From a checkpoint of a small self-supervised image encoder.
Model: 48-pixel images, arch mlp_mixer, activation swiglu, patch size [6, 6], layers 6.
Training: muon at rate 0.0028, 12900 steps, batches of 128.
Data: trained on capsule endoscopy frames (Kvasir-Capsule), 42238 training examples, 39.1 epochs.
Rows from block 2 of a small self-supervised image encoder, named by matrix and row number. Rows with one number belong to one neuron. Each number is 128 + 32 x the weight over its row's rms, rounded and kept within 0 to 255. All counts start at 0. Numbers have three digits each.
After each neuron's rows are labels from the 100 images, of 14976, where the neuron reaches its largest size: "patch colour" is the nearest of a few named colours to the mean colour under the peak. Only what is clearly more common there than usual is listed. The data: capsule endoscopy frames (Kvasir-Capsule). In brackets: how many of the 100, against the usual share in percent.
# gate: MLP gate (model.blocks.2.mlp.gate.weight, 1152x384), inputs 48-95
# fc1: MLP up (model.blocks.2.mlp.fc1.weight, 1152x384), inputs 48-95
# fc2: MLP down (model.blocks.2.mlp.fc2.weight, 384x1152, transposed), outputs 48-95

gate.47:120145189180143110116135110147140107043063114118101179052150137135106131120113133149123120115143137087095125141117083122160126147147107133165108
fc1.47:126115155145105144166083167171167120135085082110122152139070202114115148161095118147130167172086120129136154182086179150146090151149105128094067
fc2.47:144143119109144134101175138101126103138066103095161152055110066102113136109128046158141136116085107101138137163126074143097099090144149139206170
patch colour: black (99 vs 6.6)

gate.765:113129145118118123146105147153180101108096157193099165214145150138116105131134113112160106158117095134156104157089119070185116182128127137156086
fc1.765:154102081094128163103102098134111147105091135125130202090151146120093104149033143125136119128142134137093121111089094069109144131128132081102105
fc2.765:131136163152121107228153142147101106161177174188141135116092114101127162101161131144139154157130101130124118094105065085117108124084213123128188
patch colour: grey (38 vs 8.5)

gate.462:228193180176162126113130119116098107123119166114200146052069120117139159188124109073108129133188095079144137100067156116101137206155134096229153
fc1.462:130151115134157067200118157147146123116093123193186159126109126148139111127114136087140159106093097085109074100111122137099153116049163134128068
fc2.462:107131180105094106052159113098140160121140152141116114126137108108151119118111167114188121149186146142144167185112150136129141123142077145150187
patch colour: black (53 vs 6.6)

gate.671:181152059105186111168135075102181113103128136163182118108155122164158092106113113080173117157142138135166136116088109112090080117148075141101064
fc1.671:123126086119140158184154050147141156166146143086106108180074116186158143121133109079174081150063126111090161116154118122145124129118168125133146
fc2.671:123173182125130147148115134073152170087117094101141069122138127095091144160105127144120148079130116140138115130110107094134113096103071174155128
patch colour: orange (93 vs 12.5)

gate.448:140155160202162210184146124078067098116122129139129099144129168120112113095166114228091153131093046122193098128151140132104091088139086129182172
fc1.448:146148113179124222116088126124068128165125137124163120143127123147139100149094089155040123131065149159153146168131144147066094112163102166155117
fc2.448:127095152134150086195116204151092123115107131049124120121145130152174189090114131197103176096116139133117102120073129100117131124179089146129198
patch colour: black (99 vs 6.6)

gate.582:107184126109078175173116169116099113108137057121058156160112149159080107174101126188099127129115107163149143132147102160101121139207072095211119
fc1.582:161113122144182146103146112074116113144141138135155127125079152155144092094133175103076154110114104126172160164093165126127158126113118143071145
fc2.582:130112134132095136086136128098093148208178129132116129161130095131190065138150065221133139145094089092153139133106132192113133128158126112147061
patch colour: black (100 vs 6.6)

gate.672:122198120194148108112154074086099169065111157156157098135092166065144165100097145144123144156120155177080173094128112119108121136110101065100138
fc1.672:187107129158099151158154150106065083157119141094057147199103089114167122173092122105111139092119150143129086167147128090118096079088114189062135
fc2.672:121123052166205140115073070112131117100099130151160142109150171106190158108094146144114077155143149101110187150146137096117104108132121080162075
patch colour: black (36 vs 6.6); orange (32 vs 12.5)

gate.537:191103105104177117119198100089100119109127074105168140079132132165059196088129121089108157124076103171174099102109146119092170158145172050212130
fc1.537:166209175186140112142107109077152153123094163113116138159108087138194175065086111087067173135128144112181129144111117199166185109173172083146089
fc2.537:109135128118150139129085156141150121108246106121092152101107100103124065138079095156112125127104147144112153110161144080108132180131150124166156
patch colour: black (89 vs 6.6)

gate.611:134146138116134158102157127087174138142106118117112121111124111137097146090190087147186084205136106135097143112144134143091117163176108106152129
fc1.611:104153146105169114171122087052141119127135102126135138114092141149091190088151148113101120167148149152088101107140144187158107174183124114121117
fc2.611:140143126173127204098180127161065112176242105172124078151102096143145175116105138200123161096141189088171154133154126113167145046087125108093125
patch colour: orange (43 vs 12.5)

gate.176:079144109075131138118106193151084087128111111147084120132128137089092080121137150102167111137136104130094132138120130100042170141157120103173140
fc1.176:179103160166192097104081123098123133176140118087157090128139135099099061123169150123122112157130137165160147171146136160095158151145098148196112
fc2.176:110145099211162126128130133163114101101124127131133159168120086117125138075144102065134098132164193094175093172136080088063162136115103127156173
patch colour: grey (27 vs 8.5)

gate.654:138108183150140127118153112108130139106131137168111107212112104193133076141119122142088054127154134125128143122157123174091121102160106151105159
fc1.654:151125137130140143120088110117178156206184049117132091117110156116112107139038114087131134092148147158158130164070101141179143096072167094094165
fc2.654:160191111164176144101121154144085059122174119138112149129121127113041095081150182151088129142128150094135160171158106170141131126098092136160127
patch colour: grey (33 vs 8.5)

gate.159:126117163086121182199096117169121083170170101166088123102074118138140115221130185171164135100188109176165128128156130112093136191166062097111094
fc1.159:107145070048146141165127125097168162116111087059138174107145187155058140112149128157124101209081185124189106114155132148141136103147173148190125
fc2.159:117158158074133118122095116108089121170090176113144118147100113095187123136101137208115191159105074164125115084092169126081145117146027123120068
patch colour: black (93 vs 6.6)

gate.99:155044142129116161132112129155126099103162117166116119114137099075137121121135140183178149073089124124102110191153085052100084134128115114111157
fc1.99:170145059203147180101140113125144119130138151119139103114143030146127078132110151163128096094076134073065112139140195112144095110154158146166203
fc2.99:129110113128147090159134161165049129129113088172139135072111163139099100155092105083105127129151101117134109113171084162107126233157153123137098
patch colour: black (92 vs 6.6)

gate.417:106093131124180110077164129113089162144130131163115143159181121124183120129151151128146070136124196133112133166138162179153120090175121121131157
fc1.417:108147163207032138143126088142149082088151146170043115169109139125140170107170136128131158198104121151187158118108104162113166112121110123111128
fc2.417:122123082159175177062047084119086118179136126118056133150120047069164123156128121152142151186078155145067193110119206141137068161147116120145119
patch colour: grey (33 vs 8.5)

gate.255:142134138130137126180117113101103112128123144098153142094086159191108075096142158123161104134166155122148093142133118176146161109101165107110107
fc1.255:089092130110125069135107124100146184115193119108146094137090117153188116088168174154087163098104171097114110154119122167198115111123167137166095
fc2.255:107128088153123148186104215105184159121120093111102107166125117078141114128102165125098140068103130126165105144191191142106123112181152109058093
patch colour: black (25 vs 6.6)

gate.517:078220097144164192171113102150102133078197095121155106131141141186123163109130069101151118133146107147173140183091082170165086126111150150101085
fc1.517:172106118116092144116087146112186142157148154138133107109108208081184141174138116197129082107098136142126094114087155095121188131154145050073133
fc2.517:115096189127150183079189084117123095194102081149136111145128085153115108160152141120084127098066107119195161033134089149094054100087174168103131
patch colour: grey (30 vs 8.5)

gate.585:078051067159107089165126085120115054196185062163165129099110165136173125127114131151114094135126154124114105152100137122145096075146127096102087
fc1.585:082077070128156083171128072073137094125194072146132173076127116103190130116092096129156151104152146095153076134110148148165150121123160134096052
fc2.585:181175182134143143143093090131135201127106170100103123194095157164097113177092123134114097123109105085117168127123104124144157104167189129138132
patch colour: grey (33 vs 8.5)

gate.482:138174120144095145069119127094143148147118156118152087141102189133168196155147098146075057161102129146139111171096131119115184131046156107106165
fc1.482:085157114149114121145108114091099144112117139091120091100074168113138194182142081125078098145150124109131141140170128153130160123102145114133130
fc2.482:083079139131138114123106169140120150057096138190115133075126153098079164166154108155076129144138161087105152128188156144094128116137085134120101
patch colour: orange (29 vs 12.5)

gate.196:101115180141144175107193141086214113164098126096156136160140132174179117137087162110127177141104069162097126150094150155171129119107129104088153
fc1.196:105157138124097158096151133101093132115066116083145101106095120122106071136146127092167196142104149190096099172054120047180125108100136063120119
fc2.196:110116063139145086119055117113111155072159106118093090097165155109154075180133145058091121111193174140109103108169128121096137113183148109177080
patch colour: black (50 vs 6.6)

gate.604:167137176153084173137139098127128189116109168173113115103161130092122142100123128130147150105135072139129142180128091117114148157126120147127159
fc1.604:109138122109173094097156126176096107121108056126100118161117111207120087110121122108116122138119142181134124123094101137181080122098076073135076
fc2.604:111119108142109134136225147166166111122204158196182060088090145125158118152156098161117147125176154067168127139165152094126130142149131135077047
patch colour: black (100 vs 6.6)

gate.500:162097150170216190168204168157118097202158127105127122140108134189185123073162138175173158084143053069113123114079120075127122120114123157143157
fc1.500:115098114146098095111096091140165163114072102123117112110136059098116111144096120069101169109134164143085128200166121148180110152076083105118140
fc2.500:179135083136112157142114168098067113135145099131149151135170083143093140148112108181124115133118116062140086076100120167106164127165149138064139
patch colour: black (97 vs 6.6)

gate.354:150145116136150123173098132147096105065091101114123089130108169087077136079109174112137110144117091131103102109109139155118182143159138123131109
fc1.354:081176146083101130119116123100204103134139156144155121146143109160189052177177073120117147170060155127129137068162182133137116099101146103125093
fc2.354:134114158095098125114134137094142173131151134129103157107112109123075116125129138163069146125147112106061142143098115080205122134108157162063050
patch colour: pink (33 vs 0.6); orange (33 vs 12.5)

gate.639:140098166187073147201124142116115143184080145124112098104059086146090112121096098139140175180117105149158100128142139180131142161116126138091132
fc1.639:138071128095112144111148167109138161078127158146127117191141099151159173094166137039109063110138182136080155112062160128065160162141109135169126
fc2.639:119128127146133138168097052138068167139065079163087168059100107222072099170065161109062153098113113134149151095137054161185174102153106084099155
patch colour: grey (31 vs 8.5)

gate.745:094110123112045158180126097095101162115149148127161157108141112114146112184134103168107147090151155102129111191139088096166144140183136170083158
fc1.745:126106197117149138102089145101125139174074101113136095135185094119095060114161136073099094162157152136155133147146138131158173125097131160154179
fc2.745:107122196118124104165107142138101126112126085172110113142095116157106157157092059140097148124050171076185079151128130135165162139156128092066139
patch colour: grey (34 vs 8.5)

gate.342:167173128084147155131102132153079140123104108114166132072125141123118122147161102141089195073132063073174098155152073170149137147122126129155148
fc1.342:164129094139098118128123110153212084142132114114123091111066130194138183136071081149117132173135190115185196074096154099146116121136176117128100
fc2.342:114133121124152163105185114092117207082113102160095154145145078112096127169144115163099146024073136128102110092129152123093180127109116041104160
patch colour: grey (41 vs 8.5)

gate.35:130131129173064111133118090167088147138122139118112113128162158151233099145130126158134159125059139159171110095102141070100177060124125164141104
fc1.35:108124160163175099124182128081196123119122131134102194100083110140074134115165047098102090094109146160093106121170097134056145179139080118141151
fc2.35:190160108096133155067092112131090135106147134151154107103142089092179192158092150163051084112114171154140102157104116180159125105068068096152152
patch colour: orange (34 vs 12.5); grey (33 vs 8.5)

gate.20:157134159131169053099174136116120130151128094139134107117176171108150093087077184149117082103139122143125159116148100186135131173109059059136207
fc1.20:188142143144127130140119114069147091122134118110154152143111113161088151115148091123130133121129099146138142153103057118121132131123119092111137
fc2.20:119090139150104104129199086131174124202141148169177125169134131128171103081061168201125114134156091101200134127180075119107126127152128130149127
patch colour: black (99 vs 6.6)

gate.575:155121146137125102121154105090095107096144059126085152121114137145151158113109104153144182141172094035164142105160209150137149133096156099163146
fc1.575:107096102096099086138124141150138064125187109175129142150119131100121077130108125144140057133127120185144157153100148114107186150124136174206125
fc2.575:142127105193107133110086087135096195120153198132107138078125124091104134161163146191108132135090075145098088123116093133131168093110128143123159
patch colour: black (84 vs 6.6)

gate.75:071145169140111165056129142158110124130189099090195145117139124098097061108109109084117144119157066106171124174061092121092179108168161136118126
fc1.75:155112145118111138147139123044195160158122145113139079124114115164092085175139145115120067114163131168107112103119183116112133187200125140126113
fc2.75:132115181114128124101193113132108153131167138121116093104156106111123144147157154120170091148186149153122096087111152078152187121090140142109107
patch colour: orange (58 vs 12.5)

gate.72:133122166080175148101100170174162126128113137167157119146111157161091161132143091176138129122117121146113109207159130120170124175104132120043122
fc1.72:113143116127117130151115126114133168125176139063070126191122107033173120125092158099132103108133116121141115063111155116148102085065100139131154
fc2.72:159159147160060109157136085139162113143132162075089119062108124100124154128111060110117096129172113080147145181147142168212099166137099153084101
patch colour: black (76 vs 6.6)

gate.404:125122155076077122138152108110161131141163168110178160133132129182187148159094132141102051120163153110141136172097120156110166120136183118159106
fc1.404:083106120084147107170138136107102139147119070172129158106097056169182173134127132127133123157094148125131159152133157134105105132141193148129198
fc2.404:135113138133096106077127158186162171146131160117099143046094066112110123103139125128150101089099099147109111111108185109104162156125154082079108
patch colour: orange (32 vs 12.5)

gate.508:119181077141108177095119142135140156166115147174131142107117153102173094077128116095165071137157130148117138158187120165147160139168173111098079
fc1.508:153179159089129093120082142117176135143137142150085124115137111117112135111139140123154166175136096071127093062130177104105119107115083110148123
fc2.508:098104087092145119103162120137135085116123181091192080109068172085127131159156125133145152164157180119107069126192118103121104145094089131111129
patch colour: orange (78 vs 12.5)