config.yaml
train_examples: 42238
crop_scale_min: 0.3
color_jitter: 0.4
norm_position: "pre"
width: 384
target_momentum: 0.996
adamw_lr_other_params: 0.00094
max_steps: 12900
epochs: 39.1
lr_schedule: "cosine"
warmup_steps: 380
Rows from block 3 of a small self-supervised image encoder, named by matrix and row number. Rows with one number belong to one neuron. Each number is 128 + 32 x the weight over its row's rms, rounded and kept within 0 to 255. All counts start at 0.
After each neuron's rows are labels from the 100 images, of 14976, where the neuron reaches its largest size: "responds to" is what is common among them; "peak at" is the part of the image that holds the peak. Only what is clearly more common there than usual is listed. The data: capsule endoscopy frames (Kvasir-Capsule). In brackets: how many of the 100.
# gate: MLP gate (model.blocks.3.mlp.gate.weight, 1152x384), inputs 96-127
# fc1: MLP up (model.blocks.3.mlp.fc1.weight, 1152x384), inputs 96-127
# fc2: MLP down (model.blocks.3.mlp.fc2.weight, 384x1152, transposed), outputs 96-127

gate.640 [120 142  64  98 129  32 145 138 139 118 144 115 101 137  89 130 148  68 150 134 153  99 109 174  93 144 138 131 177 159 176 103]
fc1.640 [155 187 109 157 139 152 137 152  92 153 142 124 141 149 148 116  83 145 122 161 146 164 100 160 150 172 117 151 150 170 108 136]
fc2.640 [118 119 163 112 145  89 177 140 163 141 129 149 154  84 188 149 183 126  53 126 152  64 123 131  85 136 148 106 124 137 126 129]
responds to: finding: reduced mucosal view (38)
peak at: centre (67)

gate.160 [110  83 156 138  84 115  77 142 131 104 138 129  77  93 184 136  96 111 123  81  70 147  85 111 109 132 127 116 144 160  87 126]
fc1.160 [116 193  94 123 129 122 126 137  59 167  83 140 134 212  88  82 143 177 103 154 176 154 117 153 116 178 140  97 102  87 174  74]
fc2.160 [182  97 109  76 142  70 136  99 131  88 124  93  95 121 170 154 126 133 149 151 112 195 127 116 197 128 163 152 197 155 103 135]
responds to: finding: ileocecal valve (31)
peak at: centre (43)

gate.162 [ 49 146 113 141  84 133 128  82 128 103  65 117 139 124  70 105 136 163 220  82 105 101 125 137 140  66 141 161  52 119  98 158]
fc1.162 [122 151 191  92 116 132 121 167 117 139 134 136 198 143 165  92 125 124 161 184 186 104 103 140 101 111  97 121 175 126 206  72]
fc2.162 [126 144 104 108 167 159 138  77 101 180 148 111 102 192 111  87  88 146  97 194  96  95  82 155 160 113 136 109  63 165 111 136]
responds to: finding: pylorus (31); finding: blood fresh (30)
peak at: top left (100)

gate.496 [202 166 102 132 116  96 124 110 149 149 127 138 139 115 130 166 112 156 129  86 109 126 120 102  90 102  88 132 127 140 126 156]
fc1.496 [128 120 134 109 140 138 137 124 148 103 204 116 105 148 117  94 105  71 133 215 166 129 136 131 142 182 183 126 125 105 110 122]
fc2.496 [134 101 151 119 150 108  96 127 134 166 112 135 123 141  53 138 112 195 136 132 114 123  82  71  92  47 147 224 119 171  80 169]
responds to: finding: reduced mucosal view (60)
peak at: top right (100)

gate.374 [118 142 164 152 123 100 122 132  67  83 118 130 131 113 109 128  95  74 118 102 116 134  90 110  82 138 160  96 107 101  68 107]
fc1.374 [150 139 176 190 120 156 102 113 181 138 139 128 140 163 116  57  96 124 131 124 183 121  54 165 135 211  85 115 156 115 148 130]
fc2.374 [118  61  89  85 115  84 126  97 129  91  89 114 145 156 119 113 130 117 141 121 113  77 146 124 137  84 117 126  95 121 164 111]
responds to: finding: ileocecal valve (39)
peak at: bottom left (93)

gate.708 [126 152 128 120  85 100 116  75 108 156 132 109 102 106 152 170 171  70  99  74  68 114 173 135  71 151 112 159 184  72 180 202]
fc1.708 [112 142 105 106 125 123  40 106  94 174 107 167 130 146 128 116 105 127 167  67 157 164 168  99 191 127 125 126 108  90 200  99]
fc2.708 [121  80 158 127 148 185 166 133 138  79 157 112 152 123 148  75  83 117 105 145 145 107 136 142 154 160 152 123 127  90 163 163]
responds to: finding: ileocecal valve (42)
peak at: bottom right (100)

gate.365 [120 159 142 146  91 150 158 129 165 154 152 163  89  65 111 149 108 125  75 172 109  78 119 139 108 145 122 143 141  93 161  86]
fc1.365 [100 148 169 127 129 104 138 117 153 109 113 137  90  85 148 141 121 132  81 150 124 144 164  95 113 111 131 103 151 155  94 141]
fc2.365 [152 167 186 117 117 118 107 104 149 113 122 166 148 142 166  83 117 131 105 131 148 106  95  73 153 102 118 138  80 108 107 142]
responds to: finding: ileocecal valve (48)
peak at: bottom right (100)

gate.602 [ 59 154 121 147  93 147 135 194 116 157 163  89 161 136 120 122 137 131  98 124 151 124 108 142  99 180 103  97 159  98 139 145]
fc1.602 [129 163 104 173 152 181  88 140 121 135 108  25 144 145 142 146  96 143 142 149 172  71 170 109 105 122 177 149 110 147 190 126]
fc2.602 [142  60 152 109 156  85 145 136 146 119 150 143 159 180  97 171 140 112 130 123 139  85 185 134 146 114 108 132 142 143 161 127]
responds to: finding: pylorus (30)
peak at: bottom right (64); bottom left (35)

gate.673 [162 108 120 110  76 139 194 173 130  94 156  91 169  61  95 129 135 153 116 155 145 198 135 124 136 189 119 107 130 128 167 154]
fc1.673 [104  98 117 163 160 136 134 109  96 101 103 102  90 120 148 194  82 120 138  87 128 103 109 106 173 114 170  98  98 129 137 122]
fc2.673 [153 116 108 125 152 124 130  53 133  84 138 164 135  90  82 132 136 120 149 188 130 206 174 108  66  91 110 170 135 142 148 172]
responds to: finding: reduced mucosal view (26)
peak at: top right (48)

gate.252 [145 133  78 137 148 107 161 133 136 129 176 187 133  94 180 186 114 137 213 144  97 129 141 117  72 166 116 121 110 121 117  47]
fc1.252 [108 161 157 114 142 145 175  96 113 174 147 133 113 148 130 130  84 145  92 113 138 121  59 123 153 164  72 104 134 171 134 137]
fc2.252 [ 68 182 118 139 159 123 105 119 174 158 105 116 117 145 123 139 128 100 151 112 134  33 134 179 144 116 144 102  74  88 160 185]
responds to: finding: pylorus (40)
peak at: bottom left (32)

gate.263 [159 120 147 110  87 178 117 138 155 126 164  66 143 126 115 159 202 106 110  80 124 127 164 100  76 161 116 197 132 133 143  69]
fc1.263 [146 138 126 157 149 122 131 108 142  86 171 127 131 116 185 152 107 154 152 116 143 141  71 115 164 147 185 132 129 114  52 112]
fc2.263 [ 86 164  95 131 191 187  81 142 108 190 110 166 123 100 119 160  93 108  92 118 184 136 182 156 125  97  84 161 128  84  81 176]
responds to: finding: reduced mucosal view (28)
peak at: bottom centre (100)

gate.679 [125 123 179 114 104 121  90 118 153 125 121 130 109  99 105  65  95 160 133  73 153 120 189 146 112 108 164 115 155 123 139 142]
fc1.679 [173  62  96 159 178 196 173 104  97 116  58 142 159 224  86 142 105  74 134 110 141 156  73  77  95 127  89 133 185 138 146 142]
fc2.679 [160 144 118 102 168 111 143 191 114 161 127 142  76 103  77 119 142  91  91 116 117 100  93 126 149 130 173 176 149 132 167 193]
responds to: finding: angiectasia (33)
peak at: bottom centre (48)

gate.639 [104 118  81 131 152 122 228 167  53 132 148 104 101  85 146 148 140 138  89 125 103 150 111 115 134  95 132 103 147  99 141 150]
fc1.639 [129  94 136 124 130  89  94  67 144 148 185 141 212 166 126 116 100 108 139 101 168  85 141 190 181 171  82  96 135 175  62 120]
fc2.639 [132 136 190 101 121 147 121 119  33  92 108  79 113 101 148 102  96 141 160 168 157 108 117 116 101 104 166 120 109  79 121 124]
responds to: finding: reduced mucosal view (25)
peak at: bottom right (49); bottom centre (27)

gate.657 [135 101 133  88  91 157 129 119 113 147 103 136 189  78  65 147 157  97  99  79  79 126 115 128 183  76 125 106 128  84 154 172]
fc1.657 [138 133 129 151 116  90  87 153 141 135 190 115 100 173 206 129  97 124 147 184 114 132 121 130 112 159 126 119 124 153 115  99]
fc2.657 [180 159 155 145 111  51 132 137 137 134 105 104 132 109 131 123 178 116  86 108 152 183  97 103 119 110 155 142 134 130  84 152]
responds to: finding: blood fresh (34)
peak at: top right (71)

gate.328 [136  95 140 167 137 141 115 108 126 104 125 130 142 235 131 204 170 101 130  77 124 153  85  97 126  84 155  74  92 120  93  94]
fc1.328 [113 111 150 147 104 163 167  94 121 166  93 225 141 127 105 159 151 126 103 102 110  92 123 137 128  65 157  80 112 134 209 133]
fc2.328 [132 123  96 132 113  70 122 121 106  97 144  90 189 122 146 134 103 172  90 106 106 126 167 109 118 135 106 134 143 146 104 131]
responds to: finding: ileocecal valve (66)
peak at: centre (27)

gate.733 [160 132 141 156 125 160 113 105 137 178 118 176 150 122  94 101 127 177  93 111 121  71 166  99 137 146 161 168 174 132 124 110]
fc1.733 [139 122  94 102 156 120 104 170 124  71 174 117 122 143 137 119 140  99 171 156 126 157 128 190 138 136 200  90  41 133 136 124]
fc2.733 [140 129 125  99 137 163 165  86 115 142 108  77 137 128 134 172 146 160 156  82 107 188  91 121 213 148  94 158 156 109 101 149]
responds to: finding: blood fresh (34)
peak at: bottom centre (37); centre (27)

gate.663 [147 142 118 147 185 161 100 154 125 140  88 116 141 146 190 147 165  98 134 219  97 104 164 128 150  99 115 109 154 127  90 110]
fc1.663 [153 122 104  73 205 114 109 109 172  74 159 163  74 148 105 131 117 114 172 109 123 195 105 162 136 142 137 148  83 156 134 168]
fc2.663 [101 153 101  92  98 147  87 119 116 123 153 106 115  68 125 136 105 144  71 117 102  96 185  95 157 140  90  96 120 152 172 119]
responds to: finding: ileocecal valve (37)
peak at: bottom left (95)

gate.139 [122  83 125 115  74 145 118 129  79 138 151 191 146 167 131 122 120 164 161 133  97 135 133  76  96  88  75  44 139 135 133 179]
fc1.139 [129 169 109 121 129 124  73 152 161 102 144 141 106 101 100 168  88 117 117 132 154 132 122 131 139 116 110 146 142 154 134  70]
fc2.139 [ 69 116  88 135 125 107 116  64  93 170 128 163 128 122 140 178 101 198 164 194  95 127 176 138  98 127 154 120 110 143  85 113]
responds to: finding: pylorus (34)
peak at: bottom right (56); bottom left (34)

gate.27 [141 146 113 101 136 160 160  71 138  88 123 148 126 167 139 122  97 125 157 156 145 139 145 150 114 108 137 146 140 134 101 136]
fc1.27 [176 150 127 128 123 156 110 101 107 161 149 114 136  81 102 133 154 131 203 179 120 113 131  93 167 118 171 136 132 117 191  81]
fc2.27 [ 85 158 116  87 131  87 156 139 133 105 133 111 129 142 139 162  65  96 126 149 103 152 129 162 125 126 143 175 125 138  92 138]
responds to: finding: reduced mucosal view (35)
peak at: bottom centre (43); bottom left (38)

gate.138 [120 106 140 127  94 227 140 140 137 116  94  93 152 178 175 125 171  65  99 126 111 123  72  97 101 142 141 101  76 175 100 126]
fc1.138 [ 75  98 114 146 122 121  70 135  78 158 152 188 129 103 108  82 112 176 105 130 113 134 180  96 148 102 135 128 155  83 156 121]
fc2.138 [153 118 108 161  69 126 132 165 150 153 148 119 141 136  92 129 157  72 124 146 145  94 130 189 150 126 172 176  69 200 197 189]
responds to: finding: ileocecal valve (42)
peak at: bottom right (91)

gate.677 [118 150 129 139  92 100 140 149 185 141 200 140  58 149 100  85 131 209  82 153 172 135 117 118 157 140  68 156 161 169 137 109]
fc1.677 [118 157  90 131  75 153 121 113 111 114  65 118  86 141 115  94 109 198  99  86 148 138  81 111 154 116 128 116  59 102 177 170]
fc2.677 [ 93 160 110  98 146  79 144 170 101  92 136 111 139  86 138  91 107  84 143 166 115 112 168 136  68 135 101 183 107  99 115 138]
responds to: finding: ulcer (27)
peak at: bottom centre (37); middle right (26)

gate.38 [130  98 137 121 102 113 118 156 158 134 154 125 163 126 146  82  98 135 168 121 122 168 143 116  96 112 128 144 120 181 147  58]
fc1.38 [150  68 121 150 190 141 150 124 148  82 169 141 101 150 122 139 109 114 136 113 190 163 152 103 160 102 132 137  81 154 172  86]
fc2.38 [119 124 153 106 106 172  97 108 209 155  89 208 107 126 109 172 159 104 167 129  98  87 110 111 116 140 163 147 124 237  90 120]
responds to: finding: reduced mucosal view (74)
peak at: bottom left (52); middle left (41)

gate.35 [146 153  73  88 123 140 142 146 143 109  59 125 144 116 109 129  94 134 121 109  36 134 123 111 182 157 140 137  74 145 140  95]
fc1.35 [101 166 105 137 134 134 117 118 118 152  84 185 163  95 141  96 103 130  72 114 109 121 175 162  86 136 189 129 129 121  96 101]
fc2.35 [183 130  86  79  78 118 133 137 140 128 171 137 156 152 122 153 122 147 132  84 101  94 100 109 198  27 119 125 142 130 151 159]
responds to: finding: reduced mucosal view (42)
peak at: top right (49)

gate.706 [ 78 143 175 189  84 116  91 189 123  84 107 166  60 129 114 138 134 205 159 104 120 161 127  84 107 157 114 136 121 132 194 111]
fc1.706 [124 102 115 148 150 134 158  52 172  87 143  99 114 117 148  60  94 109 112 113 190 111 168 138 113 117  80 135  88 121  63 163]
fc2.706 [112 126 178 129 160 122 178 147 138 108 118 144 111 135  88 116 157 125  63 230 137 105 127 151 104 100 111 103 192  78 100 154]
responds to: finding: pylorus (34)
peak at: bottom left (41); bottom centre (27)

gate.478 [157 142  84 133 162 163 153 133 144 207 122 122 161 107 102 115  98 160 132 122 134 144 137 124 118 140 178 146 175 141 161 163]
fc1.478 [ 98 114 129 118 175  94 158 140  72  32 137 108  85 146 158 134 160 154 120 136 125  72 128  80 163 130 176  85 159 138 121 139]
fc2.478 [121 151 161  63 148  90 167 127 186 128 122 126 125 131 164 119  93 136 111 131 134 116 177 181  78 146  98 156 134  99 104 116]
responds to: finding: foreign body (25)
peak at: bottom left (62)

gate.709 [104 102 144 159 143  92 119  71 105 128  66  85 139  75 136 124 150 147  69 136 140 127 124 118 124  94 120 108 123  67 166 137]
fc1.709 [131 187 100 118 120 169  90 105  74 167 129 181  97 132 124 142 126 136 197 149 119 150 119 139  86 165 132 128 147 205 130 117]
fc2.709 [154 186 114  83 130 125  82 160  95 138 156  90 182 118  99 130 144  91 137 159 154 186 127  87 104 108 103 138 163 111 137  73]
responds to: finding: ulcer (46)
peak at: bottom centre (52)

gate.543 [152 130  92 112 133  98 124 111 154 118 120  75 104 159 166 186 100 123 185 137 135 171 138 123  91 176 124  88 191  95 145 100]
fc1.543 [101 109 153 134 131 111 103 153 139 134 110  84 129 111  93  79 183 119 156 139  86 177 133  97 173  96 131 147  94 117 139 194]
fc2.543 [132 144 193 103 157 145 122  57 159 176 104 140 169  95 139  56 101 167 155 126 161 129 109 114 158 128 152 113 135  95  98  89]
responds to: finding: blood fresh (39)
peak at: bottom left (54); centre (25)

gate.618 [165 142  85 146 123 142 112 137 109 151 129 110 143  46 144 192  76 119 113 188  84 120 119 147 124 107 182 176 162 116 120 104]
fc1.618 [137 178 116 120 137 159 115 133 123 113 172  89 163 117  49 182 142 162 177 122 153 158 154 129 132 142 141 137 106 143  84 159]
fc2.618 [172 114 107 196 133 167 103  91 133 123 104 133 155 166 104 181 134  81 127 154 124  75 144 104 149 123  80 109  63 113 174  98]
responds to: finding: blood fresh (26)
peak at: top left (97)

gate.431 [109  98  78 119 203 111 153 159 180 115 184 141 116 112 201 137  95  94 126  69  71 134 151 113 108 116  70 137 131  92  56 107]
fc1.431 [101 109 100 109 109 105 183 130 160 155  86  82 116  95 152 113  68 133 143  64 161 143 184 108 129 137 110 114 112 139 127 105]
fc2.431 [136 148 112 146 209 106 127  67 166  90  98 179 168 139 156 145 133 105 107 111 110 136 126 103 132 136 142 119 168  45 161 164]
responds to: finding: reduced mucosal view (35)
peak at: bottom centre (53); centre (25)

gate.77 [140  80 158  93  80 153 163  95 117 182 194 107 133 147 167 193 113 126 131 160  80 148 153 124 119 135  61 158  95 126  85 155]
fc1.77 [106 150 108 126 129  66 115 121 147 162 129 105 105 117  91  87 182 109 125 157 145 133 101 121 148 155 175 119 156 121 150 119]
fc2.77 [139  97 138  74 160  99 162 137 123 134 175 145 146 154  88  71 136 150 114 116 113 135 161 132 151 148  76 128  82 128 135 113]
responds to: finding: blood fresh (29)
peak at: bottom centre (50); bottom left (35)

gate.158 [167  86 149 143 127 119  94  67 151 186 100 132 113 105 171 106 134 102  92 158 158 152 139 158 104 139 138 129  61 196  85 119]
fc1.158 [114 161 148  98 131  90 238 120 104 163 134 187  65 156  90 106 140 118 142 106 120 152  87 114  45 131 105  97 125 100 147 163]
fc2.158 [118  83 158 128 136 145 110 124 101 123 180 103 166 189 151 157 179 148 160 166  92 134 155 110 139 153  86 106 124 115  56 102]
responds to: finding: reduced mucosal view (33); finding: ileocecal valve (28)
peak at: bottom right (78)

gate.626 [194 112 138  69 125  96 121 106 121 129 120 108 159 103 165 165 189 134 115 102 164 124  78 156 129 125  96 124 137 104  93  75]
fc1.626 [144  99 115  94 112 120  81 128 119 115 103 146 134  78 153 148 148  72 153  90 150 144 177 149 137 121 147 128 134 124 136 145]
fc2.626 [ 76  73 137 165 135 176 128 110 115  66 169 143 156 134 129 134  75 132  90 142 117 118 121 172  96 126 160 140 126 148 112 125]
responds to: finding: reduced mucosal view (27)
peak at: centre (64); middle right (28)

gate.437 [133 154 113 151 126 168 189 130 161 140 109 140 129 207 164 144  63 106 133 176 109  93  88 108 117 123  66 117 103 119 128 156]
fc1.437 [ 88  75  94  76 175 210 117 192 148 159 179 170 175 151 143 158 114 165  93 161  66 120 149 171  90 112 133 154 102 120 141 165]
fc2.437 [133 166 181 151 126  49 143 170 168  68 116 159 152  97 154 128 111  96 169 126 175 138 175 127 152 139 112 110 183  89 180  87]
responds to: finding: reduced mucosal view (33)
peak at: centre (67)